config.toml
model = "multi-label image tagger"
dataset = "photos with spoken descriptions (Open Images, Localized Narratives)"
train_examples = 203450
image_size = 24
crop_scale_min = 0.5
horizontal_flip = true
translate = 0.06
cutout = 0.25
arch = "vit"
norm = "layernorm_no_bias"
norm_position = "pre"
activation = "gelu"
mlp_ratio = 3
head_dim = 64
fused_qkv = true
bias = "none"
qk_norm = true
parallel_block = false
dropout = 0.05
inner_norm = false
patch_size = [2, 2]
layers = 16
width = 160
positions = "rope"
pooling = "class_token"
num_labels = 250
init = "kaiming_normal"
residual_init = "none"
optimizer = "normuon"
muon_scale = "spectral"
lr = 0.031
momentum = 0.9
nesterov = true
orthogonalizer = "polar_express"
adamw_lr_other_params = 0.0014
ema_decay = 0.995
steps = 9200
batch_size = 64
epochs = 2.9
lr_schedule = "cosine"
final_lr_fraction = 0
warmup_steps = 460
weight_decay = 0.01
adamw_weight_decay_other_params = 0.01
Rows from block 2 of a small multi-label image tagger, named by matrix and row number. Rows with one number belong to one neuron. Each number is 500 + 50 x the weight over its row's rms, rounded and kept within 0 to 999. All counts start at 0. Numbers have three digits each.
After each neuron's rows are labels from the 100 images, of 14976, where the neuron reaches its highest value: "strongest on" is what is common among them. Only what is clearly more common there than usual is listed. The data: photos with spoken descriptions (Open Images, Localized Narratives). In brackets: how many of the 100, against the usual share in percent.
# fc1: MLP up (model.blocks.2.mlp.fc1.weight, 480x160), inputs 80-159
# fc2: MLP down (model.blocks.2.mlp.fc2.weight, 160x480, transposed), outputs 80-159

fc1.72:563475456544510478524479555548462523520456510508531541522536508422466480513501466468458430541447520541505485444460495502441501413588504436498492492466488526470489467528490562441591530489540531488460529416503400454450544530487597541632389506
fc2.72:535430477503464470462487537556598508599528522484592518433523436465445488380462492488505560561524460487494530609445426519596501473556530499526429501476461531480430563568541452482529541600499523520513532603512603562540432466468515532465458559
strongest on: text has "wearing" (33 vs 12.2)

fc1.230:520522483494564453429506537576466430548465472472442457568572397466602517484562612551538597464524557480506469478478632499493559475430498479535497490507580499451495496549454492501533464503455485449476517519374598561493520495457512521490378542
fc2.230:489415495482488505500587548457514472432553458458497577331437525539482489448558478542495531485496464428575517500552495513615457511520490564405343504505591496532491501390482451463462472510547475561499521490477434510493514481470469433478497491
strongest on: text has "water" (31 vs 7.9)

fc1.141:532551368477488523531474513612555480500510465578503535496412516471486477509499532580456573477546503470501396560566550394440591499472555471475441569488479493431489560580553488469488540439425447434456550440520531419535499550528519541408492527
fc2.141:455599509494548492523519467466526493605549490442436521341590457441482540489474485558453488561533443441491521505495492527429523537496513506375512560455559489479461426573451546482493472483480536422537449503474622510471455492540455485463467504
strongest on: text has "sky" (64 vs 24.8); text has "water" (33 vs 7.9)

fc1.338:507426467494508517505452605583445553543488545468513570456554511459375461428507509487395439497519488496491452454474462619462494366556526449491514490568441622487495488424527481458491501440571535488512511501474443525470534511493566473513384570
fc2.338:474509435539453496499501623518586575575516489434587510476523493559464497444468566450516521562538520543527500542468536477532575453475652487524457548466485475493496513580568507545444482604424517482476465531453591579477436446529493526445485541
strongest on: text has "wearing" (36 vs 12.2); text has "man" (31 vs 12)

fc1.305:465531455468474510506529383557519484539479521599478538412535599472519554523519502489535523502481449436478423450468526528564468393441581469467530501515515462509506460520512485522504585455537503491441514500447451459631443619562464451453571396
fc2.305:540472507545523463448538431527510505500473538504428551524529451519436499448519506586501516617622608478483584544457602524436549531420558475502481538559457476405369474520457539486545545465489470488431573522479462450486507436453388559478496428
strongest on: text has "sky" (79 vs 24.8); text has "trees" (60 vs 27.1)

fc1.199:476479460605434545539528512459570521489457519469520472553561549482494479547534518488474593531530457513532477568549498524424498609419550581540500443509451525455422522565400472476481509531498467404383515524506539600506533542502463445539452480
fc2.199:479490417513477505500585569412490498501492466418478442499372417495542404468559541495497502467474459413464510436462532583406472457485466548522484471505462477447502573489480494499466469543522548465533488533479482437471452521490455479567506496
strongest on: text has "wall" (42 vs 20.1)

fc1.27:439491509499486553557510507525409564545514570521438502521490511405550519563513513461513480553487437539463543459483547515564511577493519514616490547529422537521509524488486529508521450542499517467477450520527487628487496480508430557511473461
fc2.27:488508668493512436494443589407467510471452439515664450431486468478517510480478535443455543426434531484458477443497459453496476491536481518438507521553481576404412491459566546490481406534507493614472492480479500535431471545525505524471413511
strongest on: text has "plants" (39 vs 9.7); text has "grass" (34 vs 10)

fc1.446:445471445524478440523466472548509568496540527395524453574427523426434502515468669541433414590426466437433483634521565523485459469446483582499498446477515426404510465563367417534458592465480524494570567512416489455493446479534546528533525444
fc2.446:451486609535492493570514538516490573460461507510440424533526444474498468453539518496490541550464508483505503514571443527476459539500495518499538540546538542428561431529519436412411522443404511401517492463480528499468454478537537431525536524
strongest on: text has "people" (47 vs 22); text has "holding" (36 vs 16.5)

fc1.283:427537570459468466422482521475498420512432513455494463603430566554448438469431456490521544526463602517600486557508630487480524475466366449407555482524535506444503501557558493564465469508558490423534469502440438478464463566539488513592393521
fc2.283:522443553489501612525528517453459498558441481590406487466460504514443485519485458499519559483476534515547581590470541531517460477547566644421402442486507370500498496552482462517561518504630567516557401500449578420498523518530473455541509465
strongest on: text has "sky" (53 vs 24.8); text has "buildings" (27 vs 11); text has "road" (25 vs 8.1)

fc1.398:509490489490433455477467460485520516565536542549477504513418497472461452452468580537579514504404421604407560537483507483462497522543513616509551479586408431496480581573520519490546556506437445509462449458469546506491561511555379441503523459
fc2.398:436434530465466462470538468489433552480522438505608476477463497504532523562573515444493423460463556520533443569485502470477534474453528500403376494421538537496509528578465523575450505492401490493549545529529507510481402479373491552519486515
strongest on: text has "plants" (28 vs 9.7)

fc1.41:481437399552459530522508495491468571588567497475486391582428492572458481505489453510440484479446440588381533560479407482579569458460501502584490495459477511479537463609510517448464551519387423488522517495540517550518558627543400545451447531
fc2.41:483486443440545526393496465480500486542451582521578446533496482528538486552541530510483541452486476496447501541485604494579460487455472515575550560429472524469509532458454484383565459489451461612360474506568559363502499493520538506479510551
strongest on: text has "plants" (29 vs 9.7)

fc1.357:569542529551473484434513579495511487519545569521513501497550575503463483471456472467499564502570606376503491593465429433462604464455495543429458518514482492424546468510452443504446517457466457409460446670540459528524507478501575429475563442
fc2.357:439519473480437510624613368513431448441546455454572446442475477488483506561557463512520494534543483510557576521516518525458535472481460426505497562555588524450479489438544469496512510480500436590417473374619457453511591471468532473558543476
strongest on: text has "grass" (39 vs 10)

fc1.301:569594543498498518512399572542478470510529450585503537436503507421523483477523486509516493502467435444539460563394476567586463411556508464491449458474540425518479547496573525530558449502555410506447547493520531477503373469550476444532512486
fc2.301:467497444438462553559519512436570494571537521495532462443548517438300543537540611469559582546515492486499492454409510565479567439475444537465457547512496586559479412495526515431485516535513529534482500429410500464552537501526474539545453471
strongest on: text has "wearing" (29 vs 12.2)

fc1.20:503520527508505468501497474455546499581525566530600509482557554495525502517538434552557542559529483442442494453457558479461473493469548459467511486498541398575435486507447671465446550401516553541556512496454534518494491458522494495484485502
fc2.20:473397461529496481541561501448479576445563495496511492495462446342530552611537519526578517483470544491482560503536514434508480611527437501506525437437438502547535478560498482495557515538458490569461528545450478405578522521550535433429427501
strongest on: text has "red" (32 vs 3.9)

fc1.403:536559562528448567521453574525474402525492468502534435581539438498569468473434543488438429498447590510467590482461533555553578496475566495469497463463594505442387529537598570488417541525382496503529460478505605498514520487375532541471480546
fc2.403:546427529458544535505499484568562456451498481523509415475448503448498430430454462483590554494569629429533425499455562423518454542511558509415487504536385583505405523498524474549445498460475542492422495554422574504533501546498607515501485481
strongest on: text has "water" (25 vs 7.9)

fc1.459:461542482452540518409517540393431443473502476574498447549607428501523456547453410447470494403547571514476503573460601521519610461473491456467484480421473566480462503547425440483579490528537455530494516543491487535571546406488450518553434477
fc2.459:462467534508358487573479452502560468424428503505537448395394500552451513579419462472490446520578565456421546504430567509519522535447531554455486579537453499510450463415464479519500458512495397523525457509380467503497599495514519531562566435
strongest on: text has "red" (26 vs 3.9)

fc1.392:495603510570458538460508541541458514507539464457528509607392574513484512447466457466429468490462618497540398527426502540436446530494423460509432489566618542544528517492552520451500555529497408404523442557480435440511561549483521468534504489
fc2.392:497506520519473536469540441588444517535470531471471531423470525445540455503427499496551459515522478513569613491512429505496510446511528563391384507511495490546494461525470498525563526503535488556470433493500515440438546528549491478530457576
strongest on: text has "sky" (55 vs 24.8); text has "road" (25 vs 8.1)

fc1.57:451519562512446370540507496499481511558459457359483481588455467461463484534513530556464458546379489495440532510587463555464524474430533412494527519552472491523510462540506510566553610380492497432480467488531447517496534529426521511504464463
fc2.57:464456426460471497562452509614509508413567476451471443619551470496479424583628506507448561463561532464444477544486554433610491540559452552494501476550542522433638466476495536452540481429534592441452468577444487459493429501531490489546504559
strongest on: text has "table" (30 vs 13)

fc1.343:476570410525437574513532512487471426404499516481524446481532562394505477480489499581430541571498547446467517579496520523456503428454547505465515432554502450544489484534482566567610482501576470586453526542460492564563539432482591519513565510
fc2.343:516453499501448499536551506525454480527560540551603498542492563450412497474532480515555513532404453568461461492453551538496492518455467468512578514515548525410397521441535479455456494489568479560469490545440582508421428547556525540517473450
strongest on: text has "man" (31 vs 12)

fc1.65:491552521536536479554490485496437513439569442424568594561421436447489452502587549541481421537546458592497498523540512491452424471507426543441566561653460522551445585464478552503531534506490518545472391448516551478459466522519452512457477518
fc2.65:569489502530508548536417498417604523467473614530534428524412576480507406517426490507443558548505487434464579469368447498552521489467537545481486458492391454517557562528437473518468556489471448417561473553484593484498620514466591482521527448
strongest on: text has "plants" (45 vs 9.7); text has "grass" (39 vs 10)

fc1.474:569522528388494524575501525523418548456514460487547527376501550425447502479586498627504585549504491515555547430487442612550467468434459572389529483521512516510482493484604517514551550513466470567522510496476496454490556470585520488528468480
fc2.474:531565523548420484500560520493464495483490617458580500550536450587416530583479480518501468525565458486532596454529514569476532501547559401525507494479511539444464549482444538538465473469499464494569539527467440519526417571450449501488394515
strongest on: text has "holding" (39 vs 16.5); text has "man" (32 vs 12); text has "guitar" (28 vs 2.4)

fc1.13:421538528493511563508507464542446517490573590460483447468441533462528510563518541486438543481513571513499452494579470484474491499465487600555513559478466523447492537534466518571396540456440519565514406499466554475461448469494578511477429683
fc2.13:530424438456423541567533499500591514468385468564602484513495449539519449499508487540453546533572480543440422473474464533520397543523443499476471466492513446616518396491470582585469431463520423445551559497461467510554431474587462494516521511
strongest on: text has "wearing" (30 vs 12.2)

fc1.52:515491501502392482447451493467488477558561555538497526497533536483510500565565443526409565557461612372519504406582586477532553581488532507465565494451532509501481470528462495502492528548415602438390481534395560509533516450502561441522460474
fc2.52:496485494522536465511537553509592489488542387503616558436420525537489444516477492530520543556480456511560443468417446534533502517488533537426445423479504541516426559605604389475387431481415526501506455491435422430499552418424456489552455464
strongest on: text has "water" (29 vs 7.9)

fc1.257:552514507556493585492495530471600486595523484468563523498507393481437522443445581519412480405447588434525594560539473427567530448497447411453464509507462413530528528521495516430476568454494565499414536496433551480471639489531508466499442457
fc2.257:366582449456499512496546448397468464486521518412504437463538532593547507562463392444523495486509536479463448499497513504588452583444432525435586521474572613402459480542510472510522463476471473502514503567469449474559511427512575514508565456
strongest on: text has "trees" (78 vs 27.1); text has "sky" (62 vs 24.8); text has "grass" (38 vs 10); text has "plants" (27 vs 9.7)

fc1.28:476437447474545421501485453534494444543545478545517515508475431433573521420470558467553525548438456564412520556470587496434448528476505513399542553575540547453501533461406508417473391503425512457514495516535469570469489456491605547524507439
fc2.28:529477539490418537516549402461516599490513486433580470555482539431565565568437456578470435464524575419600407534508445491417510580520513528488536444475509527540478497424483403531490476471486371484404531498494597438598609561536472400517518517
strongest on: text has "plants" (30 vs 9.7)

fc1.137:509441577562527536482481499540510425487449419575554578560499450446468539450554564435478532499578531485616503605487553550522573503487500435477504526429479569461582601468501485402509590422508501467428526562457546527517515510438417541441539536
fc2.137:482491499531547560547568536610509566533678481416509417505585528498482421457519440456501570521469472410482575502488420405575466629615472465495513507486537494489443474463537467523459441604447501485584461485473418515551502501530488414477467448
strongest on: text has "water" (29 vs 7.9)

fc1.277:382467518434466546528509506551496504583519573484452442563514539590548369509490532517544489528472551468517622528606400527487451465509529473512466488491524494537560456493463457526495417487502545647465541470556501515537460557516571541477449490
fc2.277:544476497477472484496426496439512500516473531505564479483561451584553589542525521613473567507564505504488458440528510391452549469473580485465457475542458456493581500486486535502492515492502597488459525582628400438530496497536538455463495495
strongest on: text has "grass" (39 vs 10); text has "plants" (26 vs 9.7)

fc1.285:422598498524481528492458534577535415522581437568601385526580493498496467517469501480486432581532556470576414419551404576458476444558518486474523479413497504577453564486528461511549443496494447473521441507510505482609415531520490470576474516
fc2.285:508481419507446551452478484501517387560462529429453353504574539409444557516591484569430555560582461597438420559517556568609494519465504588428369457506502513480533528471491478507412504468450528545405414577430486524448497446568496503535456548
strongest on: text has "man" (29 vs 12)

fc1.36:427542556488526575544451576483433527521482504477436526448441533499543387537462439543532392561528510517480548511460524548446531433581507480600538557460476443503547556463468384457498507401467514516548530575462547526500491449518450516518516514
fc2.36:445501468503471505392483483522462489461473558538519498512437415517456533559489547426540572633475498478592473582471534479527463511565494570518501481525406465461541480518509499564482551512455607507482475517532476543498422549533447540550415395
strongest on: text has "person" (36 vs 16.6); text has "man" (33 vs 12)

fc1.206:510560472524495517442549477464472553522417506607433475446485510465489492548538506522508436469497421487482531560525563462551563494494456527479519560492480455433465531631461454454574500477594430529433420540552503534556500438562452508496522506
fc2.206:549460454443485548494531463516431490527444505466546535547568531439482446518485509481491506553441620622471600433433467518541517408499515540533510436572492459493463485483522520440502521471504558535561472496592443530465556556443492562552461496
strongest on: text has "plants" (38 vs 9.7); text has "flowers" (31 vs 3.1)

fc1.198:394545538553578617452456510537536600465540499479488498492562494497451521506443416505467515457457444478520431488531492480468487574490453605462506473525476501471540633470415486480526437484583447500470516402508525473516581499565567458453576536
fc2.198:537410545572411410569474468503588535537573544538527511498466496457383460509454445530470566464417539514477540459540500539521530462492479531478488578526514471523418502520507532434454426554463522458490501543506546485475530496558466469531517526
strongest on: text has "people" (44 vs 22)

fc1.160:515508441451454500391488590449545478514483446522512531510517574470534434558491513574581497480474566427534504534479453526404507426478420415553521439544530383506495511507469436482589542465601556467411465581504531427473457622488501475497476503
fc2.160:463483567469513531584531574454410481490486402533446477478456402520462442593524504486426521529511438522542479562425522497543540426494552611460463508466468472545475439527550512505603398401511482436573459550548502468421497542616485444592545550
strongest on: text has "black" (26 vs 9.7)

fc1.228:566565565598514507548523527538424495482494496523565471485480544498464461580505529503436441467523473411553432522450499534465507418542541355419465513433490582542485462464550397466461483510486557437521427515500404525510478428485489470564442498
fc2.228:413562492496430474479534581511606452495497539514459482388495528463502433571495559425433502564485490598446531465567405504520504388551428579504479432526539599471425563530492542552539484487512396517473483501522542495501460507433454471407598529
strongest on: text has "wearing" (37 vs 12.2); text has "woman" (28 vs 9); text has "black" (27 vs 9.7)

fc1.434:389509495479474574563523528664512433523602434562552478527538539405480481478480508540442523484566547518402550469600518484493543472561522444489486549458456466550423546451413523505487492393507517434459508427491496476421517535435479492518466549
fc2.434:494516542578511497509492574517527475425562519604495544427553607500538569465527503473428427499525390528484552523480510462450551473466560465490523572493509511455552487513503464558595472499570485498497465464475559454412477444491547502533576415
strongest on: text has "sky" (60 vs 24.8)

fc1.181:434556615449526468514588504429494428568486462404502489422557522385573434532531498543542527578467508544437449479495564509487503526421430466451608488542563521472483540470551561538522447442406532459508388518491430474531425551444560492449480549
fc2.181:488511498532407524493436561426481462456428538503557553455463467660463446529589460446487502483474458454565499515425510474473517541472470636536431501496547499517555507483530502552502598586495560515499596533506469589503536512430434389482473507
strongest on: text has "sky" (50 vs 24.8)

fc1.380:534511517586516580423461490457434516475529326455459564449412618438422564481495539557489472458492562479437450527434543514466516456518591417479535586445480464525520443584486545502583515450548492471474546420502597457441536467554466521569427533
fc2.380:537493497488481513479561579569399429539546630424547502436538373517532511461461435473387513501535502503511499457500548477563510487534483551511457535472533439427464542495531440499554589556582560488493541499520429492395406411482548450539629486
strongest on: text has "trees" (83 vs 27.1); text has "sky" (50 vs 24.8); text has "grass" (41 vs 10); text has "plants" (31 vs 9.7)

fc1.365:463535582551595498503526569503480568451498498571625510418464518476511473547544501458514504499466488480417490479577569526401495436482442534502558536529441489539500440450464574538463485470496509402564442538423490621414475407495540483534498468
fc2.365:423509456484581519464574599512508515470525410503480510542522460557600385477526519560566541544424547505498467435563561494504496523395609415493436565498413485480467455565557456547447538555417514416436465472472553527452586472534574535429447412
strongest on: text has "side" (33 vs 14.6)

fc1.68:560591529432537480531515565493514540462394458535505415583446611495508533436548506460447458482512512494471637453480339390521533391488539529472477432470527468514513514525475514596467467463459447516465485460543576529519513569437552522497498531
fc2.68:552543533466495499472468479525520412488548558558426576522600537529498520494539429488510519520532535382409511583532478533535417565546443584427598522495611375419490529483547499447579473518475553509477462430601493464439478467586562490447589523
strongest on: text has "black" (30 vs 9.7)

fc1.261:551537465533451456428460538622495483684596469506527444504423445469513573560498446459576508517567483539466523557522578498512499541487500419499463501435571575469443542539575525538519534495565478494470549464405459468522520535561466437472504550
fc2.261:530494485362501562463603395463529500520547462522572468505547533531419538494469461511476481590531534613484514477521505532478554576450462571415501438463420501553468507515522573466451510493505585443402472461489444488476469604537460488385456494
strongest on: text has "wall" (46 vs 20.1)

fc1.158:560545458519472511526532489569445564552509515494452602478531532505417490507454501418502516481454544516523519515447425578504511424604522501471448461425420519488504566454439494456523595441539572440439456558529484586502507509473544470538425565
fc2.158:441502438498492505451426494484611443507468465456551564418515561523453532468480397510489500536556454532495517504556464480555502415544469494493462411537483432419414569564515493531538522648505498538506502544486586571503385395533533483500474515
strongest on: text has "wearing" (42 vs 12.2)

fc1.238:624482593491449539499580455517477457496500514462575462577520477566450512447436461436592560519511538604602528598500603510448561526523532511432434470553414439535429488465503533460492516562544475421557405561425473477502488560488432439606430507
fc2.238:489566540520507629507568563519499579503505401477396540502452541534485417521491480473512440606479601488523552600420542455506527473501559466421471511510472484441467456542523517511510552516531551529509418519472465489461516563538404498427437484
strongest on: text has "wall" (43 vs 20.1)

fc1.300:465444542519613513496489466449548541499531428496577497508448514448396405481655542553605463538474403552465517549530430520543560503498475607546450502590473407472524495553533559479547508401430396445540473499473484537433491516558482493489538477
fc2.300:499519497517550534551496529556519589499441599484485486503510559555580484498500418471449523470455430513359483591425560530477531466594558526462483505472476487459589531507613438466516452465517556474569421466507448500493528546496426484514525522
strongest on: text has "standing" (47 vs 23.2); text has "two" (31 vs 11.3)

fc1.318:454463484442433580456442562450457567579481485579489446469505528455532492488445583545522378395473449560433507515512528513577499538451549494536465522551417440490424515527391494493563561531448543543514462454589537476515532541580467507505527468
fc2.318:478563491494439547546423433471423474572532470504480479408518572537524490510470586522493526438492470546403545547516405409513578504558525436506471545504483482544431521454577526567500527487460478473508473478552522537421560394493404489462437476
strongest on: text has "trees" (75 vs 27.1); text has "sky" (58 vs 24.8); text has "plants" (37 vs 9.7); text has "grass" (28 vs 10)

fc1.345:543474561473474385487512551458458547483483524471528510541514556502408611535430570523493456467517472460575533511436527511475628531393470489488495460524545481557552484571431556499472523475491605399474451569491442509477489504452542465438482481
fc2.345:485432434506440551551601393539460468470574513443485504444499540524370409477568524454438626527497523472518589576485447490575381521524507454524460486522535526480605485468484398459513473513505593457437540545541490476500545554428481597593508495
strongest on: text has "wearing" (29 vs 12.2)

fc1.91:555518502470493501469515493569567518537522417371487460522465509447427507483457533519521517462406481606511573515560379543470447548452502508555552522562597444460449490493438461477537507494468551482390469513535499589486479523507528501485497465
fc2.91:476430577504552512520505507564502461485501597476443564491609431428483568439398435468433520484532527473405533476538488455539589514568547548416488520536548468461482542462576541483482436585564448422559534572453499429525575500525557603524572495
strongest on: text has "people" (45 vs 22)

fc1.7:526554514504453478376469515503536576500455484506483513546539497502488500484495513459513470511507567430540614565560584513507525449478522445521497458594539457453605439487510461552527452566533406423488465389465580485530452442503474483480546487
fc2.7:469443508495480478570524478513574494524410426442581468518502438527525484394538507431488458378422484539455500429534491424474412525341510521520472517379493506524517542515515433422542531400514455542498543435464520515620548521496448424558512430
strongest on: text has "plants" (38 vs 9.7)

fc1.448:547553530443460541486416449498450480490591484594466492475521518416476590465408548507537377449401415554511516524444553561511530474506515452479553611559451500501522516539310544440474554558554490547503529447480579492483501431565423472485498488
fc2.448:486480530522473550544502462416387481480527557503537473449453542502544466504509556500411539514441491552495479482472467460524556499498561598498481498499439493490498556446565442525513519551520613501550533493559469540467452463451418461471510524
strongest on: text has "trees" (70 vs 27.1); text has "sky" (59 vs 24.8); text has "grass" (38 vs 10); text has "plants" (34 vs 9.7)

fc1.430:470477493544595548503591449468462603567462430488520591509515516425510510563494468443467561480359441548430557458485517482532521553504547491498418528520441571455494490508576469423602563563343486588455464486452502429512500501446506537536492469
fc2.430:558506549440494480556512393495514547522604508527547443403475486381469540487504581512460510507463485544467525554508472507451569563472578500525457580435520520469458492558421559528415435451484530456420456523557493537440397524478523513524478497
strongest on: text has "color" (34 vs 13.1)

fc1.367:471575397410485423510569456503462490471473530504431431518419500511526400486528530531459490408513433531516467524472469567455533445482481529490491431479475585496489533497481478540476459467596582508396511569537527537513564554480457454487534496
fc2.367:507493504567557494520574383478532478478538443470539501499507440464516463540459501543500530507478516557543501577523403567474412583497491527486520567492557569475532472555531600558535442471483535457513452444508486503477493503580502505540455417
strongest on: text has "person" (36 vs 16.6); text has "wearing" (32 vs 12.2)